config.toml
num_classes = 2
mlp_ratio = 2
moe_every = 2
expert_mlp_ratio = 0.5
patch_size = [8, 16]
loss = "cross_entropy"
beta2 = 0.99
lr_schedule = "wsd_sqrt"
Rows from block 2 of a small sound classifier, named by matrix and row number. Rows with one number belong to one neuron. Each number is 128 + 32 x the weight over its row's rms, rounded and kept within 0 to 255. All counts start at 0. Numbers have three digits each.
Before each neuron's rows are labels from the 100 clips, of 14848, where the neuron reaches its largest size: "peak in band" is the frequency band that holds the peak. Only what is clearly more common there than usual is listed. The data: short read English sentences (LibriTTS-R).
# gate: MLP gate (model.blocks.2.mlp.gate.weight, 384x192), inputs 96-191
# fc1: MLP up (model.blocks.2.mlp.fc1.weight, 384x192), inputs 96-191
# fc2: MLP down (model.blocks.2.mlp.fc2.weight, 192x384, transposed), outputs 96-191

peak in band: 250 to 500 Hz
gate.379:122111114140129167193145100141161187130188099132165115137167072148067153094122105126174099132179112120142165069145069144179091150102125108151133127148077080099091078101061149120125164182116095135101109161140083138209145166053150149054132161152154156115155091122116134119066134152172122131
fc1.379:113139122131149133246146084130174132129088179189113081101142096165182145141103078178126100166153102139129154053138165140110172170118087102107131172090137097152132101130066117156122127151133162153139077155197152097095154154145127126135165148084183117078134139115175161119115091100118135173
fc2.379:190087142096154128126156180145163142138147140119177121137123163079145063119117117053158170118158171153181112136073060120110149109098087131110193087129091152038092105136143172056150055165140126090102120091113165120165088155139148135102094112153101107110063165134146130135079193131143145121

peak in band: 4000 to 8000 Hz
gate.302:107107098081112130191102140120196193082162177132085085074120132110127138139088152177133152159133156158058183086136102151187096113168144121135172112059151090145105185114093161076130156100138144165052130125122094118102123117056125100132158189076142124138117065180168109107129180123099131130
fc1.302:141184156197132134124113105079108146097164110131116204158141090144147071100133140170202088135131106107130103120168136197157119133127099069086108093082137135120107183140183165143128084101108114138135101077093077070117120129145119070112150169106172108095149109120139089156096142088112143086
fc2.302:091086108120096132118111176116145215082131134110142147075166151123166076149128175190170158084119102096125114097104074087119101105120172149110152124095139115063092086140099050108115108159175123164121104119094135118122075108156122136132138157135055123058084146085090138129066091070180173148

peak in band: 4000 to 8000 Hz
gate.223:131117183127120113181098132110103108103127125180118089176108098184112171107113132150138145180163115162138112049135132128219119171111096103140155104122143121186146096108065147147146131133135135132143131151165110123157185154133109109067113084139146154138101025081150157141140100124121113089
fc1.223:097146167206127127114177120140118144115161134066128097158116122113143086087049151136116106096137121120080175147143125109121167136103139089198171170122119105108163115184112124106102127124111077122124125154087184126106188130183145126166149107090072168146137113167173121161201121174179148136
fc2.223:183113177164168134132157067143059089159123092148151103140078132108139139103128218148131145154147108140131167118149100141122161134138127165118146109113123131137170166125096130063157159056129153038137125121084120108098168132121137110131173119179146114125133079145219127094101083183131114111

peak in band: 4000 to 8000 Hz
gate.226:162150163145142083177143145153154134163103153085119095115150139145095112112128091126151179113116143151148146147133120138104131119132098141127139098119111134135156075128110140152148097121135091138128146120129168130132133148104101109123170060136133129120116116149125106118112139148120126105
fc1.226:102106057086133161104134123107093144087144130160148146143116140150141160130110111115096076154143150110102079110171117133196084137126120071132114177172158136163125161130121128107063121153102148150111107099160031132167127151132108163115102180134109107101116108097111131118143070116115152126
fc2.226:107094122075165105131100128135114139095088146097108108058187144148141147118163118133117154104095111119129175114138163148095130132154152182169078109085124099117138147123135145116158106116132115138143157154099144114079068182139103106154158083100093095128126150143083106142142098105154126144

peak in band: 250 to 500 Hz
gate.164:122122040098154150150131151187128146174082096192096136135188170127080111133123119116166158149097104124167144146145140112107123140117090170159074066173022124085134069125097108106109117175046082115091105121125149127129156166140118090071134115162079084091140108150096134153161090144155148132
fc1.164:080050122109112074090143132089072088105130139121155131076113152154142102184161093157161083155176146115084114151097100135087048130147140078024117158105153164120097115137135125135090120057134126151133132097115101141105085141133106161138103159149106145107133151098112129092090134129133092078
fc2.164:139150117142160191171167117127161097119152109176143094146108102044074094159143115131127112185139131144164159142130114171118150098132111110126159100096054149170187135045141188118183193164113165090134146128132134125137138147150144127107119101117170084146133135191096086132159091113066063129

peak in band: 500 to 1000 Hz
gate.297:124179140168119135131134073111101163137123137090144123138149140136107072102103171122157099152108096200142141150198127136153121165157100137120138120079148100174128186125108220104116103159120119106144101133158141079094148160118159010139173138053153116109179098149199094132118165134078174124
fc1.297:172145210171064113076040081058130072132087092068099137150145106176124146130109171119150101146141142138143146104077120161123176080112158110134101163187187207179147136170167104208164165168132138128140099104110112105100103100142121147144114160090155153142124134090142135172100151127075130214
fc2.297:152203137142128174205156172134212091095147153152134099119122133167130128131165065105079147151163150112116153132109151162139170167157093155143116073103102165155198123146181183202143141158101166128131143208208184135191100161159102102063169126123112135155135131149065078089180094125107147099

peak in band: 4000 to 8000 Hz
gate.233:174128069087125133189099122165174123132136123145095112073101078189115157091139129154148179112097081174157131138132204135153178100195122163139105142111112104148213184121141110140168163084191212129133120161131135147111123147150158110123155116119186180185126090168169138174098078106101126115
fc1.233:085148129128146098115155145126127091138138146173196140200103192131151127164142152132077157146153172077158106134103118130115081192164129063122182054097088126104080130148107149073119096136095081142090105093112175152166103171124145129129100123122107070139112137126066101104133156157132109096
fc2.233:122130078152145194104145124222079145139128127124074128064159123152123122041133111158143154097089121205130094150137078131203138121159147173155067095186097125106105106092102090142081162139152167117134146132138144047129119143159100118143173184132102119139142162091112160066101138138140133132

peak in band: 2000 to 4000 Hz
gate.38:124083093076088044082125160158084113189107137160171156145070186146127132115144160148148142167096100152130099206182147076114124125143085159138159169148118073129130148107088148116092127112121147165161133157153123145097143147164176111211159163157074136154143062129186106150149133109104136117
fc1.38:099097038092072113123145097137137162129141184155139111139146119165106118150141086138134120131134170151107131166161184094103136145179096105121139143111124065086034114123077101148085107095120142157147070163123107128125120106144128055132162184126066126114160135099156127139080131078076130107
fc2.38:167086122117118154127167151142128166176173207132206122095160116121172106136138129125149158139151172157183164150159107097112085117114102084081146116137132090088099094128171187076135107101126104115129058135110162100138100154130140114067086160143172137121097154133162110136167226143069095145

peak in band: 250 to 500 Hz
gate.283:070138134126118053097159138103122112108167133053168084092098202105132104089088091127060172109112138181129112216131152074134116091175123122101114139132144135113137153150124099162108108140156140081151098140111161121107112094157154077124112141135054122149082145120159082140146134145136183113
fc1.283:143152074110116076112095092148172137147134147114145143111143137173131133103129123169091178156107136159203044151139119123164146120178105104098072132172166146139112149136132144090159151159161159108127096113103173083164133137170183091114155167120127127142127125083133141108147124146133136151
fc2.283:116111173153181156133178178126125164171179093160107185128147166143143124165132171128174104176079107128155162086100107112135119109116113131100148076054121058133083134062115127124163126102111150150113127105099105126077147133125075127107141129152183120130097110158203120110101170091066197105

peak in band: 250 to 500 Hz
gate.271:122168106097130099097166128101090112117121140113128138105091109114122127053105119131122119151111059136154085164183117136187142150149069088181123157165113166143225210057164147121112090099143105071145118101137174106132115156143112063140183110078128152187097109122127030129114181093148086110
fc1.271:059185075134175185164194166182160097137146106125130105106105093082136171092109084091055097090116102132167104151132128084135118170182159159156127115104080064160122135147144066140087157143133105162149151077125126161132152100139138179155128108099109148125155138069110090097121105099166141155
fc2.271:140132160146178154181159164173140109147129138191156164155179164104115128136132103082126081118143162138138170133073136127150145175144116155164105029090115120116063101105109172125111143117091111130124128144096108105105131125164065130096089106142138114167121158153114183108144170115127164064

peak in band: 4000 to 8000 Hz
gate.175:112083104089124106127092183114156126129105134160131121148112136123180113142149075129135118165147123124106140149114164140086042126140135095079139158107134101111119130149130114163141117112145166178119185118108152166163130158158074138163098104159121144153158104164124125106162173150143142101
fc1.175:099109133157088140104105088103158099112140141144188143151170166155106104140120180073079127126137138103163099124120134119125141131094171117123148147121169143172121118172134102109106137182122102165122115101151135129139137086134131181096109150110142111102107146114143131101132073133131186118
fc2.175:108064141139178082073112108125040073114106140123086134132095111155088189120134187187158218133081113166083109133141129159136115098139128138120089144165111113124167143105139152114137101108098106124161129131145148127138089172128153116120163093093114135143141049129112134092137151148089039135

peak in band: 1000 to 2000 Hz
gate.111:131147118102128075075115168094092149115143080144075167069123134139162144124164132151143204161069063145132127130087114154119083082107147135121102098151114145139187126114139090140147149081148110105134120117098124114103103145129107121092103127127068108128102118127115076098107145109126116139
fc1.111:123154095144179133089145169147156119171157103143074208112134129126203096139164117148056178128076081109147160154111083097073100099092201186119095091143115122151127126175092094119119201101170148118200157150095149118079136116137171136097137125137099154080161148127144103091146140120152165129
fc2.111:149121153129079152131160190147143145133123159122166055168143144122113100126100113106139121134166200133140107118125107112199169139126088096135166107103128096098137127129145164136126098201142111142112114143115103148186135136181117128125158122141138132140140135125110103115146130081117170099

peak in band: 1000 to 2000 Hz; 500 to 1000 Hz
gate.66:074196171150142104124177088113092146128122101110130110082097174076098132087144074165177101152166066123080126133127086153144129168111098052113114117126112123123137081077113174150159171116109136077154153131147108145134151145112170124123166127139134144144106068134137129112123158167136117074
fc1.66:113090128168137139094163091131129105120180124160159115211104097143128140178084149060114162199118133126173118148132125127140168160081093096169172124114109117127187140182133123080149123180088056137139111164091127098145119170131137117136127098094116132092144057107163059208160099118094120147
fc2.66:138178154109167120118149120102128044109117136126153143121093119101144106095119075168095091113143117127144090124129092128173167125138122120140131095128128135105135194118159084200125142143162204079145088104155145200123144128144123108163099162152129134195167116118151112173111109091167127128

peak in band: 500 to 1000 Hz; 250 to 500 Hz
gate.101:129136186175101111166116105108133164112167151122149132162148164205122117144156090157128111142137080129047127060150178135129101120109149073100122100083121086108116092143138082133064088075099099126169110176108114122110125126125118112110107144060095122066089115108161110145139075117114114125
fc1.101:121141181132057116113175112099087119096138162096148141128137130128118123178106146100159144085119123105134121102093190074151166121073119149180137161170137154128121146164126145155071069169115061128131124126119201115114109081059146099096090197079090137108087176121135160168105117120125083168
fc2.101:158146143135132162155111135148126121154146184147178178128055117172145132101098100168112128105188128122131090115117134085144148095154125056118103145130105098126184152123213153182119137134164137122126093133161198123184117138159125134141136157137148129142169150140127075181145103154091107195

peak in band: 250 to 500 Hz
gate.333:134119118153183149067191174147132095214128118145123102123104111117118114135118196116080194129061150109094108132182067104111082083075108127139110104109087079136098100080114050108093126167159109145110117123098139141101122095147166143140116163156070140081105112114157069071095156076066175183
fc1.333:150094209122155170123154132139141158151096152139071119118111112090200053134115135139165155103192151093112134131117114151120106062137091096114095122121131151102156142129176133201135117102123116152096133131139079119117098138104071146116060133136154166186097146173144111132116198116153085158
fc2.333:176157098134128111141129097093154097118204089140087169123073147132175131102117084148119073139117169116141144171130101101156148151160096088144179108145192186148137188135160171144090153104168168077115110165098076104091179141130106082105094165137183147143130139116154120148167129169122137101

peak in band: 0 to 250 Hz
gate.112:159184092159110095142083132127142106190145051129081130170146137152142125121117118129132152163116112104156188184152139163107134125140103104136130054181092184099143126139189097196149151112099120118096163136091121080164140151181118087156162130153102113171124108116138080174148194153091151121
fc1.112:061109129119144137179120214138221144101158130125153099099169128152170132107127114083119154110098101157162163158102172142121103109167097163088154061082045091110081112096139080137130098109166165115167131121114160146163111157150106074083093127130131119149103144070130141109075147169109148110
fc2.112:173128180141183161132081126143110162153107080150104104147158097006069105124111063084157120152174140111096170117096069105159132152104104140150161065126099145148148132118153145116114235196131117119142148127066068155104169115126125149097124161184131111115174093149164164168120094122103092152

peak in band: 2000 to 4000 Hz
gate.217:120075093109107151144083136095138104111169110112065082087170072077151137053152067139124182138161118147094144150136125142183166149153160185139087164155144182119183136110163106142113106109171118065172155183161162155140094112081142128128106129127116143117153086113119117072103150147132130163
fc1.217:109086106165095092110074137111133106146172163103156130172159121171181080130084103072084202140132119142130091157155139134067141101083199098086132141129143115090117099185090090094134092129183141137105131147152179103150093127124124166183106125084087124122119133135130083110146135115159165175
fc2.217:147162096131093126090101096145113045117145108190149111166123154094146064044087103149158067101125134162159089149148088184173104142147142150124138122186186181139123170108116128147074191154166174119134174167110102157162170157106109135146085148066130117173103097112083111121156156114174127023

peak in band: 4000 to 8000 Hz
gate.165:123102152127117116120128142115133109187097114137141160128148105168135103159132138107116097179121195107162127163148111097108125127095128109135077138143118121128075096138099121109067122075131112158132106131138061122095139143150146137137115167148126153056123092104163093139098131092088141180
fc1.165:110146114087137087138137115162179120135120141122126087079131109096095143133114130169095128089121119101068087079128122147156108147127102093126159141130148114118138142125123099138140151112157151114095109145097129167115191110109144123129108105140169133190129115116104164124166092172146104109
fc2.165:191157142147091158112116157159155125180138103126168020193106108109134117078124136136140101125172196132131132120135126089127153127120115122112156113142116099137140103136120124108098137145180106160127118149126119215183151117140141124104130150177136154152119095129152103106126118069137127158

peak in band: 0 to 250 Hz
gate.356:068139098123121151068143103123103200097183106138141125161139082089096171098112188127146071087148157076111131072177125112153127090152133098152151165138127094130120148147159066103118132104118074155118081116104073159150136074110133144098136180138140174134123108118137109116108162121181158161
fc1.356:121147149043126121101154071067096163090113120098133132086130158084154114141113128185184094119157141121096109096178088144118140118185066053059122143116160130075095207120126190128151103106129137119125117077093053159120066138117143062114129159097154125165087122140088112166101173100093117088
fc2.356:131194092107139096157057126101174172090122111120149133131161093147092119131160072168131084067165125061077112114089152164087107163127168107092095181138213154117105115172141153155101101123111141162157125148187121130150128078171174155108085113099133185144204167099079135148142123086130136122

peak in band: 500 to 1000 Hz
gate.339:082150165142119079166162058079111153100099123119162101119146088104136175119128105104155119117177098110124113114177156126113113150118110093101157149106138089158160178095095108134102119124143164109122118174176169130152147100052179102127138161105146155150116076094156120070091175101149122141
fc1.339:134156163165150102120112088131092070131111153151153127175092179122089121121085136129102114109134095160081133126105179125135041170130138074126146097104135130193151158192120135119121150173051131161095109154142182171146160166140140160126155084049107076174119136150134114122204123163165114082
fc2.339:083073131046126102101129191126127160107079174126076107101156121095164130144105111107099159158132088171068162126163150145121089142078119121137109159126129128145139090129087092152143106132092151193161132102070109142089118157127144073095145105132077149108199083129098156118118155091154137169

peak in band: 250 to 500 Hz
gate.365:127095145159113183160168125146137179112159169189126101137156123107143111103095113180153163164128126139107187098145114071155172128078168168179147105101057041077082071146045125125088152138142126151138121201145146112148140112051166102106139158089091132083143086117167126130152108118105116187
fc1.365:139090102117111138171083067111156117081144197101106096121091122113176109098094105125121148151197182163091129104154085165149158188166176104076157183127200165144157124143073179041113119137194141079121102162192117139081113137085135145115125133121203148104115115138087183102140087131153131132
fc2.365:071167084132151082177136137137194144123069050169178138177116119132089074120208111121140122112156097068101173116093127190097109114130138158149126100083060098135121118046124120162140114128095215180118142133148147168124133108161152130125162083088105107147105142176083181089150097118190168046

peak in band: 500 to 1000 Hz
gate.76:153181123172113101121178104104037178070195121122161172160114120094093112137140138123116122148158118145121150138131169145177110166131188136106183118113185183221172208152179185114107105118134129123129164136143138103109144083092131095127166159106107144162162092174161121125139168108099124056
fc1.76:109098146116155119097143108044055067111127133101129103130102083112089125156080165105072105134152117112101134087128133111153129149068198134175137221163148178117142156133097100134162108145086105091162132150138127171104123112133158125158106122097131167148100102080129126196113159135150089196
fc2.76:168119179135139160142180117173129088186125158130141030164135085151120100127088095042145132134177121174097133092131104138149153170119091129137107122171124128166166103110137165147148145143125098107134132112153149140122143131135141095053138118145171167142181099141091190173129143094085090182

peak in band: 250 to 500 Hz
gate.37:133142091123078078135145123123123093156128161135133104087122077170132137144121137077089154104180126107116092145208155144117132119032069091159119117135133118143162122096156054144129124119128077130110062155077129134139143147104113128104120176150150168093073106083144135143072154040101079202
fc1.37:112182112141153130106251141127070121135174120181184097209070116171123171100126153153102074110109066164130140149134144074120144158141144149176170120090068041102119176127109082120130086057140185128177135171111135129121128108164165078179124118106076144150127116106155090083122102078121108113
fc2.37:117131158106199132163138107159146132152119136191154116166140156121070113132119132097162062127109146124144126049059128129106110111191119169134113090073086088097096114063094130086164164134098136143057094129105086122084127124126060128127073108133185092111141182198135147134109145145150171128

peak in band: 500 to 1000 Hz; 0 to 250 Hz
gate.56:138173126153160141128092102121102158097078064152120142172107109136072154105143120168168097154142106097135101086083088228167119144107148148099102146138130164184103083087144123145119164144099145113124148078151094067109182075174122131152194100111131062097139099139158164112101066149123170058
fc1.56:135101146111119133098148136157152099152071156094144135148176106148130136027099142134108076120094133182129168133125090104151119099150145151148143140101107118129146112113081126172098115139162218132156172153158142083073108137143099070150148109122095121143126151093151114137122105074099174149
fc2.56:130147105154081117148179135153127120126177072126128070114126116126050144167170096033122125177100116152159107167126139098112142152143101120090159104092127079149146109140109123065143139136115126146145167167088115166168136129149143201129150092142157151121057080132147209059123134148155131077

peak in band: 2000 to 4000 Hz
gate.292:137182084090128104186186124156141150133142103168116092062084140122089172162174129164123148139138103093135136140165187125125158171144104131136139096110135118139083139067116113053081186136073079107083143126148100139129166136061174136086139173146126105077145123115129136086086095133125080131
fc1.292:135182176149131137107116101095128177122100132141118037125078124055189130139122161126132125079176070163164171149153203131100142104134114134132162158110164119163164208146180143162144177134156086094145128097088147120139110134106187090143180120072149150151114145141141120094194088067106126144
fc2.292:109092112088100121102097095164077149160113161102143133080149135169103115113143118179178130083130110164096124101194157107130132080144116128154112152122140098102173143106107079098129165093177114144105000139091072125129107125034146088141155149106164119139071150153178099135045090142148122132

peak in band: 2000 to 4000 Hz
gate.156:143073160144120117119127112080141116088102118124143126092144103130135094145067111114195171170085135187113153121104148165158158124143120156101073142131169211166125141112130138161127093145118137116112092119151112081121104098123078120105062169074079106070122101068151109088061169129085166155
fc1.156:121053163151155162105091115077106091122120133153124157136108159121131143081124090110131122158064113112130068105132125141146119081140166168147128143126073132054125135112127116068088126120144105054173121164181156091140119141064126120155132153096104104131091132094085108135160110097165098072
fc2.156:176098133116087138105150145175093119121062239132152098134127161149155118107045056126192150099140175195108068147155130057172105095132065055108134178174133129108155160107150172109113061174160128146099157134144133184152129159153111100186136158172143130128160124149182149158151148113107104145

peak in band: 4000 to 8000 Hz
gate.361:193140142087133106111126130145093206120078133142129125172202144083161126071136118110149121136176183183100178094149111111127094144154158160105139145160156109175123120100092131119096123118108178100124183140138100131089129117097116042029115098199144129107098089144162117118163129096092137126
fc1.361:141153164120104124156155154089162088233121129116171140159175110133094144112077133096105154163113105146093111114131046113142108125197163108134178147117140128123199124152078166171159112125154134111164127149192150135054092155072134073130188108120125176182130086108152130119160139118075146069
fc2.361:085094107126139163153150144126177133139140060153123122178132046076147099143128172115156105089131111076099191092050083098147099143132142126148134105155068125120144081116098092145103116148109115119108139042102079133126122059185136186136093132150148119122143182103123171141138092098095087199

peak in band: 4000 to 8000 Hz
gate.364:099093088107100105112161147135103131147121107153136167136112061090090128156122147066188134163115126120074153167144087147135110121119123144155164158123098112143155166086165139105114105156124135128124174138127093128097115183131159126132107096139116158080152044109135104113149116119093114108
fc1.364:161150121157140117133108096107171126105130109111130061132103128120173134105163078160117122085174175093142088141132180156081141077144108099086126113120148136104114128137132110144145163106135139137113108134147148127188186082156147129203127136140171087163117153154107108106131151133131170109
fc2.364:191151124100084129175177150150199178121164160075114085106136129124194139145092092116102112090133160124181146171120115037097156132144105125145180109070147126114092152147134130123139103122170145086107138154133134120120101086137145060123137161182120140094055192139197117131126125082149164140

peak in band: 500 to 1000 Hz; 250 to 500 Hz
gate.216:134199086135133111175131093140119101129112136118088131152159144137163103155132151162070139119100055119162119141115140108132132183094132085115125124165074125098148155137154102158117108108091158084172116166193171108093134105158145083131165089107130146121084141103111151153108063113101062143
fc1.216:175150146118117124160070167137141118156132146134092116140199139118099155123148130122136160116105141139116132143103164102078137107143151151124137152117128100112119058103123117099129110179153140162147131110108184176145109156159152140120118125189102129111135129168121149116177119163158133133
fc2.216:062102125073064063154120104118195121100098173110097070105137116062195082126143120103060111105118121130115131186198122103130113153117122128136147134074157144157132181136160088134113128143139161100145149175092106165093126074159166096126127117158109156132116146102117148119109083099196114120

peak in band: 500 to 1000 Hz; 250 to 500 Hz
gate.371:158143177107162084113148171103143095183100133144101179097115116107148088129115155176105161140117099135125099137146171136114107153079083125150140083094119162110109143131120094194141114110133171079173097156150108105042147112175142008103110137138146103189105093059148138147172105124094166158
fc1.371:048133060097110187121143078157132198094121130157143127102085152075183136083134145110117101102184162173179169112161117125155101171141120132126146132140132088133152154101067177133123149135050143116145058157123096172144166153116127118084195144115133140121119132172141132164175116147134125076
fc2.371:164159182151112168139195186145201152173113166103172119153147098097107099141100140109149159081178142110153100127110047168120168138091105124148130111148107146101125068119129217196137099177152142074116123151206168111143127113154128127132104108115143148162080170135083123137163134120080149080

peak in band: 500 to 1000 Hz; 250 to 500 Hz
gate.188:109099165145079140135133103117127132099110151132146121137146075164132103138096177124170066146174168173147099117185102109151139168113095078105142142107156113145096129149108131123136116169130121163130129123161096142124147169180063112089131122144137148125120082116148124115131121152088159143
fc1.188:193059135158083112134156136140088166067181157104154142174092106164121144091082119112140151116140177166134142183137116103155152092122163143167166133104135120133134144160130179084108115135168108172109197151094171109168121150135124113135136073145128162142133116180159087107137109169139151099
fc2.188:087082133116136117114121091100112134132099069088066128099131168107134138153187171140129153165063080119163202080146086189102128124126122152145164107102075114111149128112120124163163106098091153092148133086108108105090135154153127121099164104118125082119079101145177151136089095136091141065

peak in band: 500 to 1000 Hz
gate.196:127153101151126080091079158118109122140106063176180166117113159136141087091117141181148134146165149167131147156081112113114069125091134063123173134119120117148125127135141127166083144097147186161131138045110079091142137138154137070135096148110031111117132097105120083068135171113153157099
fc1.196:057108109107107115090106108107082125143138133115112172108119167116147126135138067074090089153130092126188122148187178122149128067077084087089122186134150145136162154190140126156134197148076074161150113133103138149108154128145131147134142201074150092149127117194122133118171218124107168136
fc2.196:112156143157105178136217222174154149124164121135138088137136084119081181136119130071107129118135140187136127139101175174123162157082109149151163089100087086144117102126129112127145171163146111134137154151106184131170120104096166151144161114110137160193100144119068161077140148079075163077

peak in band: 250 to 500 Hz
gate.221:118187137163120132185150181099145212089140118131151144120186113143096142108150159141160129116150099124092145078094127177132144147087153127112148109067113109123093102099093140075107143089150088143137130129179130086111170050097155069103166171134153160123158093150141111079117108101147127099
fc1.221:128209094165093101140126148134129157129139055154142147149136133136111152076145103165163101104127116112090103154105071166098110150127084084104180043117080144103136153137178197085108073089118128189100170071105161107176137150137150100128148144123097109159138126192099115080141167168128102034
fc2.221:095143078105142065120059113102085178095102094166063199060142121142134113154159105235076140102056093073145113126161151122074076143088158145097103131121168141150125171164147083114104066099107184173186146167140121128046146137150179100157161116109128157125131150092079191161140140099146095083

peak in band: 500 to 1000 Hz; 250 to 500 Hz
gate.284:178167201176159131173143186101103152147099133096124132143146143163087126137146105150090174136067140107144126096190184139143137114168191139163101099085158137143178123120074166129118082088146071135124154158077154114135112126107105107137139084063109121151106110143071071088165134111142159111
fc1.284:118108084137126162117163080122129147080159143133150138129107128107107180082109108113207079166155084137096133144102127132144143134130083117149158128144115061159117132108137164123131136152113195149121096082177148111177143168110126150140149150122133112127137140138167104130045103076116097135
fc2.284:087132074149074157119123131123121154066137085118105130093125163160097119116187197127126123132138116140154117125150170157106090105111178154146136103137124123140087146127126133047115118116098109153104098182065136126140072143121140137118152111075140088122018133132124109066163092126172158050

peak in band: 500 to 1000 Hz; 1000 to 2000 Hz
gate.41:162108081108116126169135120140127162100188147151095090064135065141130183069171086163140110110127113203139142131152112107174107115173125187106141152100170113174163123088113111103078138121181187107154136177155090093105127127097138072077115184151149157082121132058151142090081141059087098099
fc1.41:136144104117166115142144108163137127124132115128068099082132108109124104087113165130142130114157085137106152146081114104164139097093132179154130155181114128101144111125176063159109163118114120104143114164157083163074150111167150114127100125134120161144146102170149083168086169121190125232
fc2.41:146100173088145080130132142111136082122137144146185110140093119105078122166111092077080107151169121057108100109134161142083168154102136106152108185112153146118163148176157157131183166076136070135096103157151133165148084152098128151166105029108115136167163102174059091145128123099122120115

peak in band: 500 to 1000 Hz
gate.348:112147087201109089151043051158156116101161104125093080151141118146184049138112096137079167168144143101088152144141125135102084134118158073095139108133153138137156112181097108165118130150079119141106116169112095105116131147148095142110106139105087134120161083108165180138142155114109159163
fc1.348:117137166145176166156155133177153171143111137106058094098097139076188168086145173115084192133050149138116180174143164099092200131133126142182136046115084116112123105149086163109152158142130121088103092184096189089132130152092125096089153102150077148145141126169180096100157118139146120149
fc2.348:120125108127126109129143100084106181097140144120133193133115153146141121144111189162094134124117162113189172117140115117094164115173203107123147211128116160139166102155163173126147089104109156087136139115203142090082101130124135095092174099103112107112127150138166083170185071127075124152